{
  "model": "autoregressive pixel model",
  "dataset": "aerial photos of the United States (SatlasPretrain)",
  "image_size": 16,
  "layers": 6,
  "norm_position": "pre",
  "mlp_ratio": 3,
  "qk_norm": false,
  "layer_scale_init": 0.1,
  "muon_scale": "original",
  "momentum": 0.9,
  "adamw_lr_other_params": 0.0024,
  "batch_size": 128,
  "lr_schedule": "cosine",
  "warmup_steps": 3420,
  "weight_decay": 0.003
}
Rows from block 2, named by matrix and row number. Rows with one number belong to one neuron. Each number is 128 + 24 x the weight over its row's rms, rounded and kept within 0 to 255. All counts start at 0. Numbers have three digits each. After the name is the row's rms in percent of the matrix's.
# fc1: MLP up (model.blocks.2.mlp.fc1.weight, 960x320), inputs 0-63
# fc2: MLP down (model.blocks.2.mlp.fc2.weight, 320x960, transposed), outputs 0-63
fc1.463 101:111119076129125124159162121149156184103182122137094130092169130122124132113117094114111083141111080153159137120140105109124121144129146128103138163133129130094143122066122128117122100172143123
fc2.463 110:115117139138109112085089132117096149118090156115134111161139095088137127141144098115136131114150196136127127088103144113158169089130105118099131109129109133133122128117143153132130164130133107
fc1.464 088:125196130141104176107133158130138111131112184167155133150164121117107134113124154165099139133128103115143090111110141123133153103125136116150103119152174113119115129096171143109092118108107138
fc2.464 086:114126097112106150131103100102153122180149100148125117140099091181144120118166130126173115114159125133120093148122106195079127148111184144077165120179119167097118147147131122152115128134100145
fc1.465 103:064166124101108108153107179158141144214111130098133094123147120109137107142124149150070126146172116085135124094133110104127109108109180119109147108134126094119190158136156129132123104102120149
fc2.465 091:186140160158158116128126134122121125078113086168130162124119130143118127136096106129137116133105099153139116152124115136144181146170113089149128139132091126126075110145135114135156136162148128
fc1.466 092:088121123155103149124110085134160173163117132144149110095094110135148136134171137072081129140129091127116110121108105139148122136136129141150087160129157076142093167108159079139176113122141119
fc2.466 092:121133095130109120151126128138131119108144112126112096113148107126131139104137091125161117143107119136135161127108138117152149105116101085157160111108151140152177126093109172120107133174128095
fc1.467 106:120129147154102109165138113146087174138137118101117145130178142148188119108100132152093116086109112129158140093142148143124149119114099120167117098120097146151121139112123175124097120119113151
fc2.467 113:147145138132107171111120107125142117141090111108099148120139129085132133083138149134161135140114131069118158156097097096131130116147183133129141102179132112133145137129191146121101176139111134
fc1.468 111:121127146123136119113131134127131093106129118118123109138126096119170159150146141131115134113125131086151120111118112105111125148113119179164088129130159125145112139102147139123123102141153155
fc2.468 121:135131093102145144099110155117142100119145132145144102157111108147123088129114148110135091173172096183070105151148140135107148126085137140096125123156133128130133100094117151141138154133124096
fc1.469 111:142158164133106115119153127144148109134186086139113136104133179131130133135144140132116184108171162154178153139112135119125109122114154129157127156105144146123140122086130162106131150138136101
fc2.469 117:110153094109140103105092159125139122122107115132126136127125152152177114080098089110168132116118116120120087172129101126085137129107139126126154140155115140089112117153120099149131149116136122
fc1.470 095:133166113142165145098116142116184121147138148103094112104098067117141115134170096109174164121158109151160115123140142151148095087126146154154107075103146106092143105149132120140109072115126113
fc2.470 094:152120160132100095143119168136130098129142120111120104134121124184121097171101154122147176134105139098123108160133112086183155131103084035130124122158103110111095118113130122149136122145127069
fc1.471 095:045130054153108177187114131128132084076164097096162089084137133119166133134061158119153120102094123139157136106126130157143156127146084114124109107107149138137103136156081126144112132153125102
fc2.471 070:221133200089107064046140130133081134135088100128117118153108138128112155093114094135111166164160131090140133149139103120105134115131125097112160142135113139141119182113155135096128095117110158
fc1.472 102:140098092172114126162140120175107125147145103131134121129142107169105147102126091144101097105108102087114139121080212109148114097161128160130086159132154125113106138130129124107132114143174127
fc2.472 100:132097124134167153160168147095118146136109130103155102108122139106159127147163153150151116174156140119102105126129071143099127117144127128136112136150105160122134115134109108155069158168130109
fc1.474 103:185101106108120099115162178128097180141161118124152138114135178096082119115116138081143100146144142103114119107167096146132110170116157176114146131134099131161132118165084089127070138130118145
fc2.474 110:137112116152076124147084102118126109061128135177136163136100108109128113140059114106089158131148136135112101109148096163142135149148157108137104162156116116145148146092121075179129135125123160
fc1.475 094:107106123130107128094137136103119111127131133118123182113158160132118145113078149111115088129130103147083110117169140139140137107095104131132121133103115153105171115120138125156145157143101140
fc2.475 088:146153126151114098150137071123131131123100153125117123129129162123122120107159130122148152110094126106176137070057155096112117160148158081157157123087129139117123182124120112133111141149119115
fc1.476 116:127130137164105120120122147156152124086145119113106114155169116091135114155171159117159158150160131156114121089132115128119136139129151119132121154133122088130155085133168129106123114155095111
fc2.476 120:153116128165120127116128165066115106137173099119139137126144125084147156195159170138104146147083123117128143143108129061090127139164123112169074162124095113135162107125137097131153112116144128
fc1.477 075:113102146110140109128122100144102142152117135139173162086158066156157091117176155108156154110125151133118120167108105136150107128153152150146133143128134110141145123123118146171148119122111164
fc2.477 077:113149147143122120108071117085152118115142103097143103162135137114136139116134138048140139130085149098100129142126125098126163121137146119110140099109136158120096122125121168152166122087105126
fc1.478 091:119073130147166075119160122116135165129177171122112144124131105128124136132126122114094158188193130126137137139138125134122131094168156142111110138077118158148108121144105152139153087174126123
fc2.478 083:106092152124139115126159138117093099142052117165108116142136160147128126121131177156096121110093120137172148129139130132149133101096138123100150156102165148118130101105126115120178144121104130
fc1.479 107:165152122153099111124164133130130130098106126124105160118107156141136083134113103128186142140115101114173108153152121120103114159129151111141115086116183103166103163148174139134100100130125113
fc2.479 110:110129106135147145140152111180109138144167134137140125123154114126109158122119126156152190158117147113095117111063142128150146122131119089112165133162117080109096109121142151123117137110100140
fc1.480 084:143144121110111109127151117118117091130134112133143093138126099113124113132107132131107136113106119140140169101101185150178121096145118104136147144150160135140150166135150167139107149087101140
fc2.480 078:149113186147121177150151154142124125167171136093117119114097155120162138147167090126108086081130151136117116110152124128135132129105194090124127152096128132113118137105160135117093112091129088
fc1.481 083:124140123089104144149156130143118129151133165159147146133074127153083117137149119108138154139170128118157119140161094138137130140108163163119135131130104097126147113137114170093166136169163151
fc2.481 091:127179138137119114137087133161146140099118108096150109109121126132087129145144111107097113145109181161100123122116119089095136095191136091157129116121103132081116186137135106115077128126135150
fc1.482 099:129131142131069161101115139139122120130139125135100116106133100124139173106137106113172105096122116146147113111149122162169124102104135134150157097137110171116164135109144101117110097156126156
fc2.482 104:119131132141103160107152117108121145156139136116145137141078136167158114144136128162105153103136154127134122142121106105141104122082185131155126120110126145146130096108151120117172138112154098
fc1.483 100:082117084162141138133099146099164109160144090134139137159135140156125155130169142148112158104123107126133110155179135115123140136083131145153093121116151102150105131112152074145134125151145151
fc2.483 098:150078113146101129119108085146128101098129167154092139152128142113123123137145112163134151120111108139099145090114110159098109110115155139126137126091117134137097135121062139131134138121120119
fc1.484 104:149166128153142150155124126168142137121172109113112121148118132187146119162106161098098131135128100127139161182156147130079095143141141119152127131104102107144108080145143142140164139108106132
fc2.484 111:132124086109112127079119126160126142115091147094126170135162128178151135106147103128157114117127147072161093068159092142165122129127105157101174163177131139111136137126121141124118112149105118
fc1.485 100:119101123149114140168137149131133123117107099063132117130104082125141149078124100102149143132125155146136149162117144131150183092102107116117096152145153119138155136090103156105134111148169149
fc2.485 100:170122133142106159091122138168129118120121154126102103125106151141072142120101145148084160060135126142119119115151148117132123124106110132108128069160150158154114082112133118137140139110110128
fc1.486 120:145148125115114151124108135154151093129140074094032054117135139144123154110110108180147125104119135079167123150154158126100101164136136112113110124140109082150152150150097122120126153094130164
fc2.486 128:118148125135073128142148122150121158147115175134032171142124149117132156131137160118108148127117140121117145105121100140142125143106126151124112158112147124106089125133170133123171143141124125
fc1.487 094:101148136128139126100103138147149129129104151148137148109124172098154139177107084104136138139152144113135126108142135111152157109096152136122163164153101136117160122139146117117143116112137159
fc2.487 087:119088127130146123136138111120128094104119101139106105104165147123132105127101146131142099074103150141105143144112105103146148137126105120131109149133130160109144090076132156167111124141120101
fc1.488 094:114118123155114126096086141106132114105106103075129119152116143123145123099096120166143119106166086116176125134132104146131103151094117120128087143124126127107177146159135140155090108149148143
fc2.488 092:101163142097099138139145123129104141156137148144140145120144136078119130151125164093119125117154162106108114081088163078193141112145090146125120146174135133143057112058120153106134052126150095
fc1.489 094:117197155102146091160151105157111141155093140148141121101131117097125095110130119144164138121092147096122128129126130151088077131080142128115107122157173168104126187096111142124128122121116105
fc2.489 100:094133156170121130110137162125140095116138158166102147112151133095091169116083093095148107112188128126133129151169151075114129136128098133091110098117147115130149165174134132173121100149134127
fc1.490 126:133182143121128167114132153122119140155123105129073137136106097097170129186122141147127111121128121124162114131120120114172126129151112133075141141094165106135135145113087165115138123156150089
fc2.490 136:149146109149143158171130098111151141145120138117135084105102133143142114120086129123095171166113131098102131153100094157142138093147133109100108167121176115134096145086170110133117124140131121
fc1.491 105:151104123149130140133194149061127148105130109140101136141125187116093080152096162156184100126168128131111190140148104141141115132143145117114124118163128123114130084117158098133111085133136160
fc2.491 097:096090177121151099142050150129103139147151177128113133117126107135138149114152122119099153121124125124111137153126129133151124127130130174127105121089117147143135172121118148128130185194140121
fc1.493 126:127124138132109145112158137165146121115118118144130156125177111106087169144136111157116129142106137128101121112145105165160082151148159115075158113106169123140159096131127090118110148097143118
fc2.493 148:091116117130135092081100112136111147128146102151072101142119089120113125138151115088144155123171158138127126137128140168142087144094122116107135112138114102113098140135123110142096152094079136
fc1.494 097:128120125142107111127099127151123123138176122130126072111133118127152135126126118127094139148162086128109111109139125137187096147167133120161146159099138163116174134152117104153151138124127139
fc2.494 100:149119138120124154150128121142133133148130132178114158127136135132144144139087085163125120099112074111149109187132131115120130148078136110118117138118131141106114132089142158126148154123153107
fc1.495 103:115084163170132116138103158151117087083137129162129150130151156103122098148136127129119127123133159143146113113135121131120114101127107090117119130142131122132149092146139146125166142147134107
fc2.495 120:135183086111116141079160121110150148129153127093112141101113123137134114123113108137112114136155130125117149155132138106125124114088101165114129149110103057115111114128115121125077115108147159
fc1.496 097:125133145156132097141142166078163118136155144154125144147116135156110172126115148151135111120161144136141132130140139116125099108121144117109110142128136120153122096139095217095144091143149128
fc2.496 101:136135152117120128084144075165076125128120169130109087125126101120145129149096158092134104137145101141111156129159125104113120161095097089149141134113155173135087148152104128112093174133107155
fc1.497 113:154149143135147116143126144163111146153143144087124138117120127151140140147124126133143127150135124115145132096089168158107056140107134101143131145150113106171098146124099141068123111124196149
fc2.497 118:113115104134151111136143124121149109087158148117117142112135127101103104140179154158134152123135127134142130099125076095135130116080122145149135078105101122150147157084099178105090135169135139
fc1.498 092:122126163130192129136085140131110095139157137121145110142161113149131087072144114123163136136115131092145105126116101156126137157118147195139140108139148147134122142156110158132152112123145101
fc2.498 090:127111178127126150138139122132143174106084145138128123150148137091095106124131120123080151150187171107123126114108151136138150125146121114157127099109117113125114130124138124144085134121131120
fc1.499 097:138114114104178123123113080103135114147139085106106109140145120121151100137130120142119165159151135121108099107149148140082109094138102126119115138076167121127154137129129140120162125132131121
fc2.499 088:146119156161136131095128167148116165116119140122086135106136113142159087176117150145088087119082126099170154097080138112143120103131121135154137112190128180136121178127105089150126120106109112
fc1.500 128:109163129120117114127165125146143083120128113118117160105133134153138102142149073135136142140116121161105110143133126136139084126203138149142104148191116104168137112147157141110126108120133100
fc2.500 130:138114128127144117094105136109114172136137128158122102136126142132130157143112164118089148087129103131171120116125132099129184127085104109119147099115142111124083134107090121127124119169136161
fc1.501 080:123111110140104168114139169116199159130134117088126125108174115127101154052112106132148113149132130124108138106145109151153129128134125148117120104131109141138138104084140178159180122093114105
fc2.501 084:111134105138129113075103097110130098116144107064145106112137170114148167145108118101119103122107150136171111148135158180119113126111153149121139094137135110108129132119141111134143115119119141
fc1.502 103:114081109106137100113141171154135115111144155119118112140133149120106124099139145142164157159124112101128129150169165101119153156107145112114108136116132112101144117130146152140126106138117142
fc2.502 097:142134129153168156106155113113137108157096112137139104111111127145129115117119151102096123132111109123112123124126100134162151186126130143164155108151116101124151116101152108152184145110135117
fc1.503 106:129163126167176113071193086133098122141140120178152088124124154140104118137138115147136134132157123112143121170137136150104148096097150130137149103092133162119128127111121144157124123130123140
fc2.503 104:112107114105135132155140195163120106104122159094100144103122145131170123127084111120138160123128107116146112122087119103117125119132130120170177158123095102142128124142149178169195106163122089
fc1.504 094:128134097106130117103109103138127150111114096112084151117106128117145148125146099161134173112144126149143144135129145169148146136132106114151105129096124153131117149101162129117132147157138161
fc2.504 097:119077097122122106100156121123084096155137117096133135178140150139173148137133124136134156091129065128148146130116115105091129108111152178109129134103127142131124156150136114105113091130123091
fc1.505 101:110128167147119138146148147148143089093131150072155158124103106124134100112127155147122128116140137089128167132148104115108127140155119124105098114134142099153078147136153122146110119109127169
fc2.505 100:176121148125108136137118119102119129152138113113153102131077118127110128169126135083138096116136107141139084150124141115147145130191142094105113144152149129138113135131157110142108141128135103
fc1.506 088:106114118099157148106174138142151164099146151138130122124137098138128143123132113106136129135119150124109136124148129132123108116150126124126123156163108110104154074146103185138123159115153107
fc2.506 083:111121126125135099103166169153143149151143116168143145145125116121152128059115169080119105145113152104113093140099108137163149116151179135178154136094133122152105139136119130122137145107140139
fc1.507 105:147129151155167130126117107145143148133132146143102124129134165127104138134125123136136134158099111083068155130137106115131152088138120109103130140121087169096110136137140115125127149113173134
fc2.507 120:126101124117136102148188113130172106135131139156124137118116097133198089081109110124115149111122123157138119170159146161139149127079105154157114122140190172101098155115139133135121098146113134
fc1.508 103:136083127154140162131138122100134158154110114170140091154131082135107140105137137122134087117073133115105120146111120111105132174113127188159097136130168120130145124098153129149137154165116109
fc2.508 102:162137077098093128156115129128136088071127150113155133112153148136117115119085111132100175131162113106114136116133133148131102147094143134107173098137146077153169114152087118114158128125100133
fc1.509 102:137094109119158162135102123135136173135085104188135136129105068104133140127129149142145103157146169155137115158105150131129135185120132112123157128124156133137120110127150151140123095124121110
fc2.509 115:122097135119193104109152147153106116121138124136147145101129135102154092136135133128148135134150108139126127087142086152097139096117153146130109139126140097145158137095101122107122104135116151
fc1.510 099:157113108165181094102100062142161124162152108138180135136124127132109134129106131130176123123083138125147106176169127140080144151129141145126121148128199115161143091147147123144121115135105113
fc2.510 091:120148157112144127167129153111089125167111156158100086151114112123102097099142107114115121106130117115147162129126119109094123159100155130125134114130125126159127163117124141119142137135167135