Weights of a small autoregressive pixel model.
Model: 6.24M parameters, 16-pixel images, arch transformer_decoder, width 320, layers 6.
Rows from block 3 of a small autoregressive pixel model, named by matrix and row number. Rows with one number belong to one neuron. Each number is 128 + 24 x the weight over its row's rms, rounded and kept within 0 to 255. All counts start at 0.
After each neuron's rows are labels from the 100 images, of 14976, where the neuron reaches its highest value: "responds to" is what is common among them. Only what is clearly more common there than usual is listed. The data: aerial photos of the United States (SatlasPretrain).
# fc1: MLP up (model.blocks.3.mlp.fc1.weight, 960x320), inputs 107-213
# fc2: MLP down (model.blocks.3.mlp.fc2.weight, 320x960, transposed), outputs 107-213

fc1.482 [121 106 108 116 125 106 111 100 143 170 114 130 186 143 141 141 112 149  85 121 104 150 168  98 120 104 150 138 133  89 119 125 126 125  85 110 142 160 102 135 104 106 173 131 141 144 109 141  88 111 131 115 114 144 188 110 139 112 142 149 126 162 101 116 102 125 144  98 103 123 110 163 133  97 128 175 159 135 103 154 213 120 127 109 150 121 119 124 129 138 163 130 117 127 112 114 119 121 137  84 140 147 103 148 161  52 105]
fc2.482 [ 91 151 132 143 156  83 159 116  72 122 157  93 136  83 180 104 117 138 181 120  88  42 115 160 155 133 162 117 139 155 147 119 135 137 155 115 120 110 147 124 182 124 141 143 140 166 141 132 153 109 106 141 108 116 153 110 170 111 116 117  88 159 152 155 141 139 114 141 107 156 138 138 109 145 122  95 143 169  77 120 133  91 112 104 117 122 141 162 120 129 121 165 161 132 144 122 148 163 123 149 102 104 108 134 127 158  82]
responds to: building

fc1.429 [112 157 139 129 134 110 121 114 108 142 130  96 126 144 108 139 125 119 152 159 127 136 123 139 124 122 139 135 127  85 122 110 162  90 110  86 144 114 143 120 114 164 158 148 121 141 120 144  97 169 135 178 140 137 105  96 165 146 121 128  88 173 142 125 135  94  95 133 136 104  97  94 109 143 159 155  69 171 137 110 117  77 136 110 141 142  96 107  76 163 112 120 118 141 103 144 123 150 113 133 141  96 152 146  95 122 135]
fc2.429 [132 109 104 144 105 151 137 107 124 128 124 136 127 142 109 108 128 120  79 110 118 122 132 128 144 138 144 111 127 102 102 120  98 164 124 139 155 143 100 126 141 148 128 123 192  96 134  90 145 119 134  91 127 119 127 146 105 107 133 150  96 149 124 120 118 120 154 120 123 135 113 136 118 113 109  96 147 125 160 142 142 135 116 104 105 107 141 117 157 140 108 177 142  65 137 164 118 145 136 131 132 148 134 116 139 129 103]
responds to: building

fc1.106 [115 171  98  71  68 161 119 112 152 116 141 105 125 122 121 116 152 165  83 172 113 125 111 116 131 188 118 180 118 151 105 149 139 135 136 157 149  93 125  94 138 141 129 130 107 125 131 131 119 131 128 129 140 157 127 119 110 118  99  98 128 113  92 114 123 118 109 171 138 179 144 132  72  93 118 107 159 119  96 138 126 131 129 119 166 124  99  87 186 133 113 120 136 133 118 121 108 142 117 135 169  83 105  59 167 129 114]
fc2.106 [119 138 121 154 130 143 136 117  95 161 118 129 175 120 152 113  89 129 157 137 136 153 126  99 111  99 114 121 144  88 109 110  87 112 135 137 133 141 174 132 167 141 122 141 162 146 102 147 160 150 126 138 135 108 127 146 167 163 109 126 136 161 130 119 123 153 104 132 131 104 121 134 129 168 134 134 116 147 145  96 116 105 156 122 151 107 131 138  86 123 163 144 132 109 121  94 123 193 197  89 104 149 103  94 158 161 123]
responds to: building

fc1.162 [128  95 201 136 148 117 120 148 115 110 135 110 156 118 136  94 120 155 122 120 145 110 150 141 150  96 145 157 121 129  93 110 125  97 106 108 153 173 142 121 146 125 124 144 133 147 103 159 112 111 157 152 114 112 121  92 157 152 138 152 142 114 124 147 157 166 126  90 168  86 129 115 138 119 166 170  97 182 116 136 112 136 133 127 187 163 103 157 126 123 130 134  97 141 111 114 150  92 144  90 141 101 137 151  97 168  94]
fc2.162 [114 126  78 132  88 113 128 119 146 111  92 127 174 121 139 129 121 149  82 137 153 103 145 151 108 158 156 147 164 127 146 106 131 134 111 108 135 156 102 166 135 133 119 130 120 156 126 128 120 101 127 119 100 154 114 189 146  74 108 116 106 144 128 124 144 121 133 116  89 135 104 138 121 131 119  82 103 114 107 145 115 144 112 119 134  92 142 115  72 157 101 167  89  98 142 122 143 130  96 155 121 122 144 103 142 123 133]
responds to: building

fc1.81 [110  91  97 104 107 107 116 106 126 135 168 127 113 157 132 153 147 141 155 134 143 124 122 127 108 149 173 114  86  82 139 120  92 138 115 135 133  41 103 142 130 138 138 174 141 150 124 133 107 105 144 101 115 102 145 149 116 138 112 106 119 146 112 151  81  93 133  95 113 146 130 104 139  61 177 181 105 119 121 149 146 121 119 121 149 127 104 135 125 130 173 158 170 114 120 137 123 136 141 160 145 141 148 124 118 138 124]
fc2.81 [118 129 132 111 149  91 129 143 176 125 117 141 124 147 152 137 130 181  83 128  80 150 109 140 164 100  93 122 142 113 166 163 120 140 133 146 118 160 141 145 148 145 137 123 129 105 128 121 117 157 120 106 143 161 115  87 117 128 130 134 130 120 110 117 185 119  82 128 130 132 141 159 149 124  98  97 146 134 109 147 107 145  98  99 117 138 152 119 135 109 116 157 125 108 131 159 133 122 100 108 136 149 114 110 121  74 132]
responds to: building

fc1.102 [106  96 158 121 111  99  95 146 142 131 164 146 136 147 122  98 101 107 149 141 149  81 129 132 159 117 122 181 107 152  87 122 130 116 160 120 121 111 133 155 108 147 166 148 158 126 174 171 122 112  78 113 142 126 115 141 133 143 115 117  88 127 129  74 124 142 145 161  99 147 130 121 128 128 129 143 132 127 121 159 171 114 125 123 125 175 115 117 116 109 155 134 104  80 141  98 148 130 144 136  99 152 136  99  97  89 124]
fc2.102 [165  93 114 168 156 135  90 124 101 126 177 123 130 151 116  88 117 120 122 112  65 122 155 167 117 123 156 132 149 130 122  98 133 121 135 148 124 112 120 143 117 175 143 114 114 112 109 128 133  84 102 144 116 116 133 111 130 128  87 116 152 140 149 173 159 101  90 113 130 106 130 101 130  91 125 102 104 121 136 143 137 137 119 129 118 146 144  97  99 144 187 113 134 124 147 135 124 132 148 139  80 146 104 106 102 125  87]
responds to: building

fc1.557 [135 104 118 116 121 115 132 118 138 127 108 139 124  79 148 115 103 151 115 105 121 129 109 102 116 124 117 154 154  87 127 137  91 116 123 122 129 140 132 165 101 142 148 132 101 142 126 130 133 126 154 132 104 154 139 142  91 123 161 155  88 150 119 176 127 132 132 127 114 127 116  88 151  92 145 137 133 136  73  58 110 116 167 153  95 140 115 139 168 131 122 128 128 200 137 118 132  67 112 217 158 144  98 110 122 140 115]
fc2.557 [153 111 125 143 109 156 155 163 114  94 132 120 165 115 128 132 134 109 126 101 106 124 112  94  96 119 113 133 120  98 109 138  37 121  75 115 126 135 105 162 104 134 116 117  93 106 138 163 143 131 175 124 117 136 120  91 139 149 111 106  56 126 149 124 150 148 117 122 189 123 137 124 138 151 153 144 164 136 103 111 136 121 158 111  99 100  78 158 106 155 106 127 140  93 129 106 184 142 114 126  94  85 145  84 160 167 160]
responds to: crop field

fc1.293 [123  85 125 112  97  85  76 172 113 119 134 151 154 166 140 114  81 114 155 126 121 134 142 114 121 127 119 106 133 128 157 123  85 117 114 114 132 122  57 145 116 118 143  83 129 158 130 142 139 140 110 149 105 153 127  90 129 125 153 133 159 139 164 173 106 117 123 148 106 131 112 111 138 100  93 135 151 139 143 116 141  89 134 121 132 136 138 130 166 178 123 121 134 136 109 103  77  88 120 125 103 183  80 160 123 112 103]
fc2.293 [100 131 114 135 107 110 116 136 102  93 124 133 113  95 119 117 131 100 139 111 129 141 107 131 148 144 159 146 171 170  95 120 126 115 106 147 137 114 114 152 150 152 115 148 141 129 200 153 117 141 117 137 162 111 148 144 104 120 133  89 119  92  95  95 149 115 108 121 107 127 141 100  60 178 178 134 126 131 135  77 147 137  94 102 115 143 127 118 135 153 147 123 107 155 141  72 151 150 143 115 155 123 175 135 165  89 110]
responds to: building

fc1.120 [139 139 112 149 140 130 127 132 151 138 131 136 159 152 128 144 143 133 143  72 125  59 179  95 160 169 137 152 143 120 125 148 186 133 113 155 127 134 152 170 138  91 152  94 145 124 153 153 121 152 118 113 166 118  89 126  94 136 182 119 157 128 132  80 129  84 106 128 111 122 143 129 140  99  67 130 140 159 133 169 164 138 130 141 121 120 137 140 139 113 119 134  93 106  89 152 174 178 132 105 108 120 100 170  99 114 138]
fc2.120 [ 86 107 147 156  89 144 156 152 156 122 130 102 155 119 137 107 150  91 154 139 156 116  96 135 118 160 145 182 137 141 136 107 128 164 135  82 143 135 114 181 130 137 129 106 126  94  68 166 119 114 110 157 102 157 141 114 139  96 123 169 119 163 135 131  84 122 151 167  93 122 139 132 117 145 137 119 121 112 116 100 134 153 121 139 101 109 136 127 164 167 159 132 143 181 131 145 122 121 113  69 105 155 103  80 133 140 116]
responds to: building

fc1.586 [ 98 167 126 135 148 101 166 136 124 165 130  97 124 156  91  86 110 163 158 164  97 125  98 152 137 139 107 171 138 155 103 167 154 140 173 121 104 135  68  97 170 111 110 154 129 101 129 116 162 128 161 103  93 132 132 125 116 138 122 165  99 133 108 106 113 108 140 138  86 142 147  86 157 163 116 128 144 118 162 141 124 139 131 152 157 131 117 126  86 129 145 155 139 134 122 111 117 190 132 115 129 102 118  77 114 194 150]
fc2.586 [112 143  81  98 137 113  94 155 123 151 131 143 129 127 128 138 110 128 155 133 161 137 113 124 150  74 130 102 132 134 131 120 138  97 116 124 164 135 149 120 137 116 130 130 154  88 153 144 133 163 118 178 159 141 142 159 158 148 160 114 150  97 129  99 104  92 107 137 113 145 135 129 131  87 124 160 151 125 142 145 135  88 119 125 115 126 107 114 117 159  91 117  94 120 132 124 139 123 138 117 160 147 120 114 101 173 112]
responds to: building

fc1.488 [168 103 132 112  74 163 156 135 152 144 136 117 140 117 141 149 140 142 161 144  90 174 161 119 104 130 142 107 120 101 134 105  97 111 124 155 146 108  92 116 151 122 129 146 119 130  92 106 106 113 107 141 145 187  89 127 123 175 177 113 145 124 121  88  85 115 157 136  56 126 156 114 146 100 153 137 157 116 103 116 152 144 115 122  91 115 149  92 124 132 136 149 145 119 138 113 110 119  75 112 124 101 135 130 125 134  97]
fc2.488 [104 122 106  99 115 113 148  88 135 120 138 140 123 140 122 106 142 153 122 149 110 149  68 145 162 137 114  98 148  88  71 133 115 148 117 121  95 156 168 106  75 136 148 138 171 152 108 152 103 138 155 124 148  59 104 142 131  58  88 111 145 133  92 140 144 131 129  91 203 144  88 131 108 146 106 118 103 122 159 147 111 136  92 125  93 117  99 170 124  74 132 122 138 139  69 133 129 139 156 145 109 151 135 127 150 133 128]
responds to: building

fc1.187 [139 148  89 145 129 106 132  75 138 114 135  89 178 168 173 129 175 134 161 111 157 121 125 125 139 129 120 118 124 134 106 126 136 131 133 153 130 193 135 113 106 123 142 119 105 101 125 133 147 128 132 152 124  85 165 110 112 123 136  97 125 109  81 139 151 145 123 132 191 133 116  92 160 147 123  99 114 121 161 109 113 152 174 153 152 153 131 101 150 132 149 158 145 111 112 164  78 131 126 108 147 116 143 120 126 127 132]
fc2.187 [117  35 181  85 117 115 119 151 113 120 115 112 135 139  97  85 135 148 113 142 136 113 140 139 120 128 171 127  95  87 102  90  95 111 200  92 147 136 163 135 161 171 119 146 158 108 152 112 142 106 108 123 114 109  78 109 106 134 111 121 138 110 128 131 119 108 109 126  99 108 114 142 108  98 145 138 112 138 126 105 136 122 136  82 134 120 119 145 135  87 166 126 119 131 155 122 144 130 139 136 134 137 123 153 101 146 108]
responds to: building

fc1.652 [126 122 120 142 130  85 156 134 128 110 102 109 100 126 125 180 119 134  90 107 165 151 169  94 126 100 120 129 167 129 146  80 126 149 160 112 135  93 121 154 138 111  99 134 108 112 119 109 127 113  84 153 129  88 124 147 149  80  99 171 100 130 111 117 116 128 131 153  87 176 118 149 109  75 104 144 139 138 127 121 106 145  89  76 150 143 139 101 135 136 111 122 109 133 167 122 138 121 104 155 124 116 123 116 136 120 125]
fc2.652 [126 125 140 125 125 182 140 152 112 153 145 143 130 119 114 125 141  61 101 110 117 105 113 148 111 154 140 149  82 157  72 149 138 113 126 101 147 109 147 192 110 130 129 105 135 141 139 143 114 129 128  83 122 176 111 110 147 155 136 154 136 123 166  86 160 138 157 134 135  76 129 139 117 131 125 136 144 120 148 153 113 142 134 109 126 165 157 135 126 145 115 130 182 106 108  99 121 112  98 170 103 170 126  91 131 176  85]
responds to: building

fc1.701 [154  94 138 166 105 127  71  83 141 161 142  89 177 126 121 144  86  85 183 154 131 144  66 118 148 110 106 114 170 139 161 132  92 126 117 152 161 141 165 125 168 110 133 116 191 120 118 144 158 103 121 143 134 135 157 149 121 160 141  84 130 174  91 135 114 142 126 111 104 116 136 148 149  99 136 154 142 160 103 121 113 141 142 115 133 165 165 145 123 136 139 123  66 136 156 120 146 125 118 113 150  89 144 111 117 115 115]
fc2.701 [151  56 160 189 109 172 151 153 135 139  99 155 155  75 114 162 105 110 131 134 110 106  73 127  92 112 130 130 132  98 153 134 141 117 132 149 142 144 157 128 169 125 138 161 163 149 160 149 125  81 131  92 136 162 130 174  92 120 139  72 114 136 143 135 140 104 119 135  97 133 198 112  86 118 163 104 137 133  99 110 122 152 169 113 118 165 146 141 129  81 119 139 170 107 114 114  90 141 107 148 112 120  93 158 166 119 125]
responds to: building

fc1.524 [116 137 133 130 128 115 154 116 146 121 104 142 203  88  91 131 156 138  93 108 118 153 132  92 153  94  89 129 140 149 148 115 113 144 132 106 129 138 156 115 125  57 133 117 157 120 121 126 138  93  86 107  82 159 121 181 116 151 142 114 141 115 149 125 158 119 127 153 127 146 139  97 111 145 132  79 126 146 121 116 124  82 151 163 119 129  72 131  95 128 110 136 158 137 145 101 133 133 120 128 137 149 105 110 175 108 116]
fc2.524 [129 150 162 158 126 146 131 126 161 149 133 169 112 159 148 151 148 133 128 134 132 115 118 133 106 197 168 101 148 151 108 134 115 138 153 152 114 121  97 114  94 141 128 145 106  97 130  75 134 120 117 141 194  88 151 116 144  72  96 104  94  83 132 153 126 115 146 152 126 156 116 115 154 114 154 134 117 133 130 119 123 151 139 125 122 120 142  92 151 128 155 113 145 107 135 112 113 133 129 119 157 122 164 115 137 109  92]
responds to: building